config = dict(
    model='self-supervised image encoder',
    dataset='Sentinel-2 satellite tiles (TerraMesh)',
    train_examples=36250,
    image_size=48,
    crop_scale_min=0.3,
    horizontal_flip=True,
    color_jitter=0.6,
    method='simclr',
    arch='convnext',
    isotropic=False,
    norm='layernorm',
    hidden_act='reglu',
    mlp_ratio=2.67,
    inner_norm=False,
    patch_size=[2, 2],
    depths=[2, 2, 7, 2],
    widths=[48, 96, 192, 384],
    kernel_size=3,
    projector_hidden=512,
    projector_out=256,
    projector_hidden_layers=2,
    temperature=0.2,
    init='torch_default',
    residual_init='scaled_by_depth',
    optimizer='soap',
    beta2=0.99,
    learning_rate=0.00095,
    beta1=0.9,
    shampoo_beta=0.99,
    eps=1e-08,
    precondition_frequency=20,
    max_precond_dim=1536,
    one_sided=False,
    adamw_lr_other_params=0.0014,
    max_grad_norm=1.0,
    magnitude_pruning=0.3,
    max_steps=11500,
    batch_size=256,
    epochs=81.2,
    lr_schedule='cosine',
    final_lr_fraction=0,
    warmup_steps=1150,
    weight_decay=0.0,
    adamw_weight_decay_other_params=0.01,
)
Rows from block 7, named by matrix and row number. Rows with one number belong to one neuron. Each number is 500 + 25 x the weight over its row's rms, rounded and kept within 0 to 999. All counts start at 0. Numbers have three digits each. After the name is the row's rms in percent of the matrix's.
# gate: MLP gate (model.blocks.7.mlp.gate.weight, 512x192), inputs 0-95
# fc1: MLP up (model.blocks.7.mlp.fc1.weight, 512x192), inputs 0-95
# fc2: MLP down (model.blocks.7.mlp.fc2.weight, 192x512, transposed), outputs 0-95
gate.354 106:459538481500500517477475464547500500510523500480490500542510500500500508500484479500511500500512500482500452503530518500516471540489500472545487528500515500478470467500481497493483500500514479481489475500500500503462493582499518472518500520528527487470472500540477500460560521504467528476
gate.355 087:458478500500500500500533500486550487491503490528500500500512480500513496500469500500500501468518500511543565463509525467471523509500482512500535456500500506500500558517551428471500500555500500524536529500516493480500418500466499475464500508513500474486532466500562468467518467486489529518
gate.356 097:530500541520500472524516524453515500453519490517500557535500486501500521500534501500500477472530514505480537534500458500500529533500523463500572490490477479496486535500500456473521500492524500490481500456470511500533533468522462455541486500500498462463507500464489508495559510532509482508
gate.357 143:524505500464518500539460468448448524499530486529500500472500518513500483508464524500494524493473472485484523518500556484565524462482499517500523500500496472500480488500500522500464474497502530499541531560479500458493500550462470480523461523505552500487535513496500579463500489536488520519
gate.358 108:439476520525488542527474440537496517500549500493500490526495500527507469483500534483483550470492488500503500480526500500500532471540434500517443500523477524500533469467536500500471502500532530481547515500502531467500500500447500469533500487500500539479531500549471500472457512539500536492
gate.359 095:535481509511500530558471474500506500500492468510471500539547500536469500460456478473533500521500500563500494500500457500500500548500486443500524455489431457492500481500500500500481444503500505500500500500512500475500500510584491455460538492456458486529478514512482500533522488505476459469
gate.360 098:519546485500539500505487511500500500500477525473470522530481481474437500469500477500468479462500500510532510507482502544494512500531529500500504500500500523476500547500485500466500500539566473500480477500547500467500472430469450500500518438545473512500452447553502500500548471500533500473
gate.361 105:486500500500500500555465500500500495443500494500535500500500491479531529523456500488464500461500516511475520475435511500500500533544512479500531500543487494456500481471500500500500520504533483507546537471458518459517500500483523500500553531454471520494462500523547482500500500500500475500
fc1.354 105:545500435501500500550504500488457521500522490500500514488500479528500500500500487522500526495528500463483469500481501479479466481473532503471474522531464500528500485500500520509495500463523500488552508521500500482507489523519491500500475512500500518482500500512509526500500500500530526523
fc1.355 090:507500497500455460448467532532500495500500539529500457473457483480500490500500465500500500520486524500472538500500468515500500521445527528543460518521524480481500500464441523485514481469470519516537500520556479500500500493473469551514521500488491520469517511457500518500500481500455477537
fc1.356 094:460522500524500460528433531482500500500458514485494556536500500500500500488456483485490500514513517499455521500454482533534500502500522458496500517492475513533448534472558472474540517477500538461471525500487515546500514493500526477494527493500500510509469480500514543528522496500471500500
fc1.357 120:543478481475502474512484470449454462521512481542500507500475500488543498521466519461530500519441500473500543482518548497551500494488514529486500500461499463519460500500466521508456452500532519500506560543500492500500500513454495531500450455477557500475485480511500500453502464517500534500
fc1.358 105:500476501472465513500500500514532500440480534492515500528515500482500525468487500511507500508481465465500513482523493524506500557500541429535493530479500481474500511523505554514500522530479524520511462467460504500500515482535500500540487526483516500525540509500481500482547500496491484514
fc1.359 092:518500500478475500473519539456542533495500530509469511500477500500525500519516486524500500500476500460507500447510536508488527500533467500528460500500578500507474500500468521475523576484488487500500541500504500554500505473445500500548500482524500459449500500463496500514500500510500478534
fc1.360 095:508557498482520535500455511500489451500508492480431542523500490500489458467528500491533500500486519495500523477544500477512486508518500500500437500500516506482500523466500536500505500441562544521488500500539500500510500422522501475565500468533500530500484500518500500500500470500543513463
fc1.361 108:466553482530466488486554475525524518491481537500508535506500500472469516500500437538493537545500492470486475501542479500484533486454478500465475514508526527500500480464500476500525500546484475481493500530542517500474500522506507468500433482495543490513500500500459500517494500528500537476
fc2.354 106:467492463538500500511500455500456500546510440484480506500498529500480515478577462500486500498500500453457514531500500514500500540500494526452500542510504493458508500494468500500500495500480500465491500508489500500466539495481579471500457500474533529496500519500470500500505500558539527502
fc2.355 090:526500511497469509500515474516468531486495513479500500476500500489500545500433466500500468500483470500466481475542500497537500500500470527546537463500500539482500511486503486525500500486469537500481530474490515520500467508523477510504489500454506500473500467500500523462508465551524485500
fc2.356 107:478493518525545521527500500518524556500537500478518480468474500465563500500500488545501500485526500500460500455487485457467500464512500467465441461494558515491518479500500513489447506554500479500516498501500500495500497500500500481523523480500493500515482561511500485485500518569534500517
fc2.357 096:465500516533474499510500500500524466485500477500489466492513500454506469500506482500500494471517465468534538515518534500518477524528500513476515486500500515478500522500476500522500531458490541524500439470518500461500555492474500500500500480480454520484483526500500500514491500510500500456
fc2.358 108:512535480490513500494539534525563500484555470518493500505522497485487539500454500507483512500500473500538519505484493484529500500541511527469479463500529479471527500464524426500500511503533541515500500500500554476432500494549472534515493505457518500529515504573469478500437442481500489495
fc2.359 088:512500519500485510536523500471500500479490465500500476528519500514517498447498440500500509521500459464562500520495500482541470515500487523459500525500473540545500500469500500544490500564497480505542531477504500518449500504538485516500500471500475505500500500466490500500467522508500500519
fc2.360 097:500505500499500500530500500462500467499500486520500534489500485500528500468554525473531467500506508514495500444500438555565527471510551523483577472512500556500500490434458509536500521500525505523476500497512464500512460527489506500477465526520500519500486500500459500478520500510484484500
fc2.361 108:500465500500500500474518501500500546487481500494500531506500497536491507533500532491457500500460500502534500522541500500450500495500526469513518500528500548552529515530500530521500486510500500538454500486500570459500500487486529558525515500464466511500472500511526473506500498442514500537