python train.py --crop_scale_min=0.3 --color_jitter=0.6 --temperature=0.2 --residual_init="scaled_by_depth" --shampoo_beta=0.99 --magnitude_pruning=0.3 --batch_size=256 --lr_schedule="cosine" --adamw_weight_decay_other_params=0.01
Rows from block 7, named by matrix and row number. Rows with one number belong to one neuron. Each number is 500 + 25 x the weight over its row's rms, rounded and kept within 0 to 999. All counts start at 0. Numbers have three digits each. After the name is the row's rms in percent of the matrix's.
# gate: MLP gate (model.blocks.7.mlp.gate.weight, 512x192), inputs 0-95
# fc1: MLP up (model.blocks.7.mlp.fc1.weight, 512x192), inputs 0-95
# fc2: MLP down (model.blocks.7.mlp.fc2.weight, 192x512, transposed), outputs 0-95
gate.312 106:532500500500535544500500453456462500508500496518500464487538515527500500464500467500508500485482523417500441461461503539514481530509490500519451493554544526506479500563468500500500468481465476479500500536535511464480522500476500491517491500500500500505488500533500528476482486500562484469
gate.313 101:553472482500486453535503529462504534500454511500512500470500520521476500452500419500476478469472476533445547500500493500537498488500500489500531500556500500523500520520486500500500530498500516503475473500500481462481544505500521468466498500484420495557477480500509538518487500508500500464
gate.314 107:518533546500463487491504500500500532483455500500512500521473482471527466482502493508477486465500500500546558506500501522470536536492525402527483500500537464500454521521495545477500507500500484500519500480525497500525495434492484520512500505511524500477522471497517481458525444498500504500
gate.315 106:472491500493511485448532517531500525505474515518503470490479500474500546455533471479523500537529514461469500500500500534437460487462510525500500477519471510509475484462500522510500482536561500511500477500511500500500523500482471459500500459501515500509467467461522500500500500527427490493
gate.316 105:500500514500543475526500476522444536488478477485479476485484566500481506500511478500498500487509500500489500487500485512469547500536529500555515471490568481500502500554500530500500452500500500500554475500508495511500512500516520510514555581500475464513488474509547523500469479481479500491
gate.317 081:526500500500448537511552500474502521482500500464500477479516532500497456500505549453500519465500515500514500500519487531525517500484500500510500518488490526500514480500469470555500500510500466500508500500500524500500516500475500418453526528466500449500500500461523482500500532500431500540
gate.318 094:523460477514500465500514485506535545541523500500437542500473490500500522475467528482495483486526500500452500470433462487530521509500540551500500519527500535507500513567518522551500538460473500473460538499492486482456500500534523500477549525494460479563565512484500500500500443540500500491
gate.319 090:548500445500500498471493500519477477429415512541483490489474532483500483500523500536500534500500531500526473467500500542514500500500500500493500533479478515476500482486500525470500521500520563548485523510511518500479500500482500469496527500471518489500460476526458500455491546500468519500
gate.320 106:494500499509469500500500511498500474507482450522500495471500510500454489500485480500490472521440529489500500483500500516534439524461511407530500526453499500513517493500446524500446472500500535500500482526519500533481500500552455481522524500500509485521528500473500475495541500468480437488
fc1.312 094:500464521533485488522494500517536490500500512482517484507516478524459518486461553488470500495495539500459500494520500500460500446530527487494518500438500508544489478460500500447476542518555529536500475463500477561500500511509514515480500500466500506500497500504544500512500500527463545546
fc1.313 098:517500511485543535466521493500449484467459452449501520480500509488500545500500538500489479487512500483520468440500500447458500500500500518470470518500509521500538490500512487484500499441539497500533517476500541500490495460500500524524487500536572500466540500472498503500500435500523500534
fc1.314 107:514531500470500500528488522530513512507485484472513500500500464482495524491528485508500465500500520473561500552500500474500500500500500452529527468500502459500500500518468510533530500500546500500523500500447500500515500500463464527500516500523529500500477458484501453464531523500508542500
fc1.315 102:526550524516456533500510489500511522471438500495526498548500518518500500502500500551461546500500490500503480500508500500572447500543484492498551507537500515500500523555482500475485541480535462467488547500506505497487500460485500488536500516500523500500456480500500473500518486464500475487
fc1.316 106:475516494469500490484462520500561500466540486500523519546500477500497500510500493532551456500483523479500540511500500485469514500454479500451472467456500470496515500461467542511500566500499529500463450528500508533500537454500482500500500468549535500544493543500527496532471500486500502510
fc1.317 085:452515500458541500500474500440497469479480499447500500520519474500500482525561515515500463511465461531500480500457538523500472480500530520505500500500500500500493500474456500535477437464500542500500467491500537488474530500558475500500476527500543500519500528468500524514510472522490523469
fc1.318 096:481516500500500474517500537467523500535500500500500500500529511483543500500500485500498500500500500476540500500512484500448474519500521457531510500500468515491500511461454469510525460492534462500555500473505500487500500500500559531523469550509453500498433469508546479481534500500500484469
fc1.319 095:500504500500531542490498500478500524542540467518456505527537483535471458522500490463475500522500484477496537511500479500500500462530503500500500511518487477481500500482500500486525517500500500500473462521466481533517500491516454513483541528492460536533500520462591510521484500500531491513
fc1.320 102:500475485485443490487497500493462491500499525491500544518500519472480493519502487514532524500466473500491500454489452500450500497490500487443519444465485506523479519449559491524500513500539524529552471469489495523500500512531501483466500442536477500484491500478488485522464595500500449478
fc2.312 102:500513500500500545500500500532483500474499500517469511574531530524519510500516505500500443482500546473514490548500483483552456473478500519492486510500483524467488530461549557525486446530500508504440500475500483500473481500511479517505557500500504545524500500475500516489508531500508544500
fc2.313 093:500495475500513516500489500500570495487500500505486552491483529453500494528439500515500475485527465534487479528500506470533500500492499542533436477500500500500520500523504500500500500500506507513485472500482514500499500563493473500478495489493544500500521506502526481516480471532573500540
fc2.314 102:539508482500481494500480534511466516476480537533520500554482514541536495500574499500550500500531500500500500508500514500500500518457474478495537500500535504501523515452500471514500500500500502531536500520500500500500500488500500458500500450525478500500474534521500478500500483558507463506
fc2.315 098:510522500510505538462475500500476468521500464526500500508537546500476525490520518500493530495500463504540492450425462500478500471498500500500500516465500495489453500517532487471533500512500563500500508553475516500500500479525518500532515531480500515504507461500500472500500531500500491500
fc2.316 092:500493525496500543500526478500514500495500517500519500551515513536552458473505502500514457500450491509539475522500482500500514508524475501500500500500459528600503417478507499519530491513515500522478527500502500542465500503529500500492500500473462500486525481560543500523540500539462551482
fc2.317 094:452467498480525543499476500500500500546500457541508541500500500515500492487500531514458515461500500467536488482534500544500507500489500440500477451520500500520494529507494500500500500500501500499471462584502494500517548500529569497498524460477498500500483484494513500500500525525533500486
fc2.318 092:500487500533500500468462500457500443499436515517445500476500461500499500491509500500500522536499526496542507460522500528532489502500474450500458461500453472541500465472500508514514521492464514500500500528500535484545500487490500467486518500500500517527535500497458500516442507500466500461
fc2.319 093:500500500443500493534518515530524523523485482524515500516500454533500458500494549500490500500500500500464572500467555497469462534496461462434460527500523522484500500522519525500457500466479469501535500480509470459480456500544500500500500486500500528480500483536456500524500542517500536504
fc2.320 102:484546490475515500461445500546517500500500514500495500470528483500500533531468473473469531506461450500458531500473555500491513483464500546500470500500555472500500500500557500452500517500535506514465500500518500526484529501528524492495484512432471478466500500532479500514486537500512500500