config.toml
arch = "convnext"
model = "self-supervised image encoder"
dataset = "Sentinel-2 satellite tiles (TerraMesh)"
train_examples = 36250
image_size = 48
crop_scale_min = 0.3
horizontal_flip = true
color_jitter = 0.6
method = "simclr"
isotropic = false
norm = "layernorm"
hidden_act = "reglu"
mlp_ratio = 2.67
inner_norm = false
patch_size = [2, 2]
depths = [2, 2, 7, 2]
widths = [48, 96, 192, 384]
kernel_size = 3
projector_hidden = 512
projector_out = 256
projector_hidden_layers = 2
temperature = 0.2
init = "torch_default"
residual_init = "scaled_by_depth"
optimizer = "soap"
beta2 = 0.99
learning_rate = 0.00095
beta1 = 0.9
shampoo_beta = 0.99
eps = 1e-08
precondition_frequency = 20
max_precond_dim = 1536
one_sided = false
adamw_lr_other_params = 0.0014
max_grad_norm = 1.0
magnitude_pruning = 0.3
max_steps = 11500
batch_size = 256
epochs = 81.2
lr_schedule = "cosine"
final_lr_fraction = 0
warmup_steps = 1150
weight_decay = 0.0
adamw_weight_decay_other_params = 0.01
Rows from block 2 of a small self-supervised image encoder, named by matrix and row number. Rows with one number belong to one neuron. Each number is 128 + 32 x the weight over its row's rms, rounded and kept within 0 to 255. All counts start at 0. Numbers have three digits each.
After each neuron's rows are labels from the 100 images, of 14848, where the neuron reaches its largest size: "strongest on" is what is common among them. Only what is clearly more common there than usual is listed. The data: Sentinel-2 satellite tiles (TerraMesh).
# gate: MLP gate (model.blocks.2.mlp.gate.weight, 256x96), inputs 0-95
# fc1: MLP up (model.blocks.2.mlp.fc1.weight, 256x96), inputs 0-95
# fc2: MLP down (model.blocks.2.mlp.fc2.weight, 96x256, transposed), outputs 0-95

gate.39:158103128102154128142120128128128115179073099167128100104105152153128146128139192117145128155112140111178080165128185094220067120128105116150128128128177128128088025119121109128110151107128083160128159104135100100150112123118146177158168156102113120163079174244117105128157167151128144128
fc1.39:128128141154102097153128120128128128128140128165128170128144106071109128030062136154084132159113128128147145083155128120122128142134087128137064128128113106176204104128157108105197128207113128128143128128128128128085128128077152138125128150128197167091072050040128163128128161063128158128
fc2.39:077154159162119128128134143198051138115128128121066105128081182080099112104049108136122152095128107149128053156128113128102119131084128200146181148119070128077046128102128099202127120086128124128128112128096088128158128128123128128128141121128128154128098128076076141143072142128091169162
strongest on: main land cover: snow or ice

gate.247:150128082128128100166128128145128147170080128089168128128101128164097091128125207128165095103128150194128128134168183178087134128169128115169140182176173150153190080160061128128147113127129197073128081116172128108130127183128125128128163114128128128128163198217128154107124116128143166128
fc1.247:159128128128128108070128128128152088128128130172114128128128088058106095165128090154169114112036113065128184128077118073173098103079184105128168085101165133090097128128128163123149147071086201192113128141091141098118088144128180147192152128070156128146103156128128128128123116152128157128
fc2.247:154173110141066128128061153142128128112103107128149128151128128095128128091143128105156205144189086085087147168073100180128138128163087132103128128128159158128128065086128152128172113128062186128128183160149149128060128128128124140142119073128152128162054128103103145119135173051181128171
strongest on: flooded vegetation

gate.77:165110147108101091085142128114174176125172114157133169109113128128180076128160144128128128106182150128102215086128166128112094108037128159105110072128150144128128128101181128099128059128128128107164113128123108186080155128128128136093058186128128138112128136128164128162128206113087200116
fc1.77:068128140128169073176152056128128095128128101128157107128151139159116183128128186128101152097128103128128067069128081128135128099159178107128181128157148128128064138128084173128094188218128128128172128163138128171082106182194128128145128079128173128100117128128077128149165082128156143128
fc2.77:128128177128082128128128096139128147128088053128128120123128083162105169094147125087134170179173128057012127128128138120128119128090128128128087093151144064117128128142178188091121128128141179163057076128064128128128094105065128128128167128159131128128128152128066128128085144125097085155
strongest on: main land cover: water

gate.136:118095089120128128059108149106128146173128098137128138128128128022128143180137072128151128148077128128119128128090128106145128149090086128128172116149118128128128158094128128085128138177128166166076128145091065116128128165096128128141075171104128045134253170152128118143074123128183128123
fc1.136:186095128133157128032118125152111091109114075128151136096080128190128128059128142128128128137100146141089128077132166172166098138126109128128128094128211148134080163128105124083115169067128153128128136098128128095150065113105136128160157159138153088128104173162133128093087210112195161163
fc2.136:180178112208174107128130099128128128128128036128128115082116060187181142127147208114201132151128107091112128119132128152064128128167128056128094092115128128163152106187157146128091177132127160180143128122128135144184095167159159122171149168105111114128128156171104135128125128158128128135
strongest on: snow or ice; main land cover: snow or ice

gate.80:128128101128151128137119128116138074172128188128107131114128153128128122099128104098128128082107120068195137128210143085181156151128073178094151128128090128128128050057083128079128166168097078158128088092100128162128189146185113141128085176128133128107128152063158130172128097164128128174
fc1.80:159098128159161128128128167148112104041131075091147102128182141155107128173128128200128117128118164160150085101158089079167128128091102094128077128116161141109128236120087128128131128128083111128092128128128106165176123138093128101128128146152149152197128128047179111097093126128059094146
fc2.80:111128088128057172133128128147105125165128114128128202128065128167137079128128051128170157185067095120128083139128107128084109089162145128170160128128128089099057162081163201110122064083128128128095128128111128128141128128138116080128105097128116090128069128117150075130103089138056122097
strongest on: clouds

gate.110:128124128128150131128072128177128128080128128128127077128083149154151128128178128181121128177093128156145209167128120104110128128069134096113065195124158191128171160128094128118139128156072068128056089158128128103095045114128096093128106073128067128128128153090094128143128070092128109128
fc1.110:128139105145202104128093135146112128151159116128128160146103111128128098128128166170128171135164128105158128094143128178116128143078097174144128219146128183128076087128141113147092148128128128110128080170128065128174138085176162044102128128204054128142187100119128128177160105080128162161
fc2.110:128097158128099175158137183157153104108128069137178147095143128128097095188142150137151058140146128181128093096128108103128141128074091166124128074128089115152073128171130098156108128155094107128130200147168128128145128128165135143105128128026096169128167193087128128159177140128113063078
strongest on: main land cover: water; clouds

gate.64:095128129128128128156190177128128140157066105094190168121128073239095070202112128162128107185128128128128111105161128124089160128096128107166158146125098128122128050102075085128157182128128157128155128105157128154128114128100128128196156117163067097111128128128086114106155110079102114136
fc1.64:165135128128128182128128083149119125090197115170128071111066143082083161128086165102159121110128128088077106081128187128171104060128051113087140145166128128112177184163142171128155128146101110159091090128113144128176159128128166128106128128096196164141128199132102128128171167128128128091
fc2.64:144128162159147128128128092082121103141128166112145188112142140175158138128128181128128128116175128128102148128105197128184110150088185156128063074207210128128039128128136128153179128153128142128123128101083121117067127160169147128066119163167128168142140128160077146159128104122128083183
strongest on: crops; main land cover: crops

gate.78:105128162128193135045128128135128158182128142194128128128123128128128088128128100073089128128076128136205117128147153055169128128173098128121128111164128164128095109161128107212161128128175187164103154153090128131115152106141144128179054173128097128097128111082085087117156090128195123128
fc1.78:129168128083138058147076128155153102109128070062194128187128097153099156077140128175128128175103128128150128114128113168087147103128159128128108128128188128105105150141094103089128128128047094095128089078117098113128116145116099111128146061098166158162153078093128118077140202058128128128
fc2.78:161087128109117128112053128083115128177086128128128127128128128211054093097189210168128152100196161173128087078128150162068162109164149128129094128130128098128176139124128111145114128171184181161112149128128133169128129128128128131155104128128095162170161160128128161139207128081146128107
strongest on: snow or ice; main land cover: snow or ice

gate.18:128122111141108071128106159094164150151142206167128102128130128128126097128141128152105148128069176127124175167128169128157128095176035113106092128128158128089216113128128099146098151121105079158128197169128166155128128072134117167111168141085095173111128128155063054116128090128149086128
fc1.18:170115169128189128070128128145140128128024092156087159157131097040096128128128167128157140172094180152128100168128154122112128128153105128128113128135128121066056104128149128146128090183150128095105170128083134153128128128167142128099074149163166123165128151206128128188128122128072128182
fc2.18:164105128150129172128136128128128139095143115140128155019110128086128145119128123155105168169154128128178067151128094089096146202128166084183163128128128067128128153128128128152128171112071150156128155091099163155128128128128128097079128048128195128128086110207157196156128128087128095140
strongest on: main land cover: water

gate.53:100128128102153156105156149128128083173099128141099105105152169128065103096128113176154089088171128128128148090175083168163194168073118178111128128068113128177178128128093124128128146128128136113128158108195178111154112110128173128128110098133093128128134065040174154156128105092088203106
fc1.53:108091128098128128192071144128128128128098094158128103128128165164175133156160133093145128128128150150094128102167121130128144161173094089141128099128100088088132087128190098181138128162191096162128128128128107128091128104117171173128128128154094128078067128191128138076114071070245114080
fc2.53:125128128127128128181109109128128127128127161146139100096146139019128128128155176178150094149126228128159128118176180177184128189128119159128178128128141159128128185170067188169128152132138124120128125128138128141113128128123177152151079142040090147128131161065128145148128128170164128170
strongest on: clouds

gate.120:084116128082161128128130128128128228138132128128157128128130154128126139186132103092165150128128159097110164128104128060171128168128089128103167128093110128105190128146173171075156151128183128141141063120128128128130084094073179085128132128128128143107128128128128107154031052128202181144
fc1.120:164156128081132146128139128164156128128151128111153128109128181128107135092110149183117160128139128051128135128119084109082128084120175153077214115083080077128165079085114128128128047128076136128143146084093128128128157144140157175128048098128172188061148145152128112143128128170103179120
fc2.120:128128087103128156125128128116128087113179099132118104128224093127113121133095121128162118128059128128087068128088072084058122153128093177164182104094115146093081120128128043047113091091155148128128106117128090120128122080086089128152083145084150128167128135128128128074085129148128114083
strongest on: crops; main land cover: crops

gate.0:116143150072200101181156163128128108123159108188085128139097086128173082114128128189128128128141160179141083128128181128161130177128128128128128170177128161093128128198128048106128051128128116148154086110128156128128115157188140115128128096085070128128155138128047128094128151066156128128
fc1.0:128194128119050104128177128128101128112167098088128142149128128189201147128128165111128120151150104165128128128141158081148114100128166096112128154139128156145166128084134086163128047208110145185128072148107128147147056101099128097128128128032128128128161128169128145128128110056088128097
fc2.0:128128128128153128165128128096129076128077066151128153061088136129156121166128161128132128181128128064130146059153110128128128128128091128128126128093195128086088128205148128128103113128183115035128107128206128128138061128128128116075130083177175128128199128110141155128105128185157093128
strongest on: clouds

gate.234:112128128100127205105117144096143128128128160128128128114099146142142116128128128169128128166095108128128102128128128128090088137062110070174128155128128150160152185193090128174177107057128053106121163128061207156128143112094128047214185128128091128128188128128128150126108164102128128104
fc1.234:146084070108089130124207152146125128137128128100086138128094132136163128094092128169128084179128103128151082128128162111128097128035142156128128160162132110134180142147128128128080128074128060144128168128128181161128107097087144086206169110093158196146212142105134151156108149162108153153
fc2.234:147067128169116212106087128128128128098128117123179128148113214159128109128139065103085123128137128128089081125076133181128128094075128145153106105171142128164090128094146106189128095148128127133089083112144215069128162106088128159093144158123077128134194096113112128128108128078128080156
strongest on: main land cover: snow or ice

gate.69:128093051091128200160180128142152128128152094111153128151145128128128090128128112123128078113164205128084117099128097209086160139151109128092168149148095188128128117099063140089128128098085128178103143149179152082175151153171173128167114163126079128175170128135151176128102084128128128092
fc1.69:104129106128076138144174106184128084144121111182128090123128124102141090160128068128127128097208128114090128072091128060097183120128094160098131128128087140106164111117150084155106102123190096092130072087109128154128149128145120073104061128128160121057178094078128137114151128189105075128
fc2.69:128128031101072128116094152129118134172114128138128101128128169128128144149115164150104148128079135131091094111128126127147128060128206128128119126089128146113163110136137067119128169071115129161144169151128086178162103142101128150095144167220194128128128162157175080087128128059068128178
strongest on: main land cover: water

gate.59:128184141128128143128146128084128154196212159160128128128165128104121128143171067128088128178128128088156201140128128128090107149091156128106153198176142145078162128122100143087128107128145216097128128128100113166128116099094089112102160054128128174128167128067128095108070145093128157092
fc1.59:189124181167166070128128142128102094128146111128128128054128071164119146128128140183128138108128079128149128133128128153173178097091128128153136038143128128201138102128205128091082101133128057128128128128128128128128089128160206128128099165128128128053088092128128131079163169101128100085
fc2.59:128173121070157128185184109190098128132128128157128074141078128128128137128103165173128143106128177184128146128145128135128128170096146128128176142049166138089171128208096128128128136128131172128163176115183128128125152128117136107140128128054106183096173128078142085177118180176107169181
strongest on: main land cover: water

gate.56:150076121101128142166155128152092090109128128102128156143128166089143128136093128128183137128106154173104162122180128128128128146101096169080137071112050069114128160157046144162116095148113085097128128084172098171102128175128173155137128119128128128052098105162099152094108065128128078212
fc1.56:147174128162128165153128151155125128209146107142149161155109154164158173076162089128086131128172128066141128095128128163166066071128096096128131128128150090046070128118206128127165128128142128095179118104044128128128169128076095162128128147101128128147128181128128128103142128184067146114
fc2.56:149050128133091128101089114082137148091128128156128097102130128128128126106096104125092058128185086066077128128100128097106113148128128103093112128128155090143094017117118103089104183128131080146061103113081119127128171128105097170110128086128127177086133128073146194146128141102192111134
strongest on: water; main land cover: water

gate.209:128072119128100109142143147141128105162051095118085152128171079071199100041107109140128135165178128202109114179168121110128118143077146108128159128092103212128085144162075163135128096096128173174128128128128152177128103145073101128103141147135120128148177171128126086088128128145096128128
fc1.209:102136128115128128164101118141113194089112174168128128128128128155097128128155128083109043188080128128128144172100105150128128080128149149128119128080204128140151168148076128128175112072170134128097112105180183089151128155156089066165190079145079109126111188128086128095144074154160146135
fc2.209:179114091111128128177076139095113173128128160180128119128153190067121154153128128168107128108128126128147083128128152111128128128121128086128128128128128148182109128085128128106166144074128098128147084128096086167113081128119168210055055148044128182128128174128104128138189136186128176172
strongest on: main land cover: water

gate.207:128128160162128162157128138128171128128178123139160129128128135183128128099123056100128184103095089161115233078163095103101094139086148103156128070193142128128128128114108172128148167177100128111106109128151087140081092128131121119152124128148156198154099128034182128200136109128160128128
fc1.207:098128099151077154141090127128156128128095128143095116128159152111105106123128185140215078128128163128128077081128128085195185078096138161136149128154194136067146182128128090124114063128128148159163120128128146128150128171128134147128146128113128082128200128205152170101189167133093174091
fc2.207:103075100091128128128128186183103173128128128128187085128158139034062128113128158165136159098119128128128098181128128128172187163064086122128128128134054100128089127096128134128165128090123128144133128128128128171076128160045128190128128128086128135128192128164082166128128153066128128128
strongest on: main land cover: snow or ice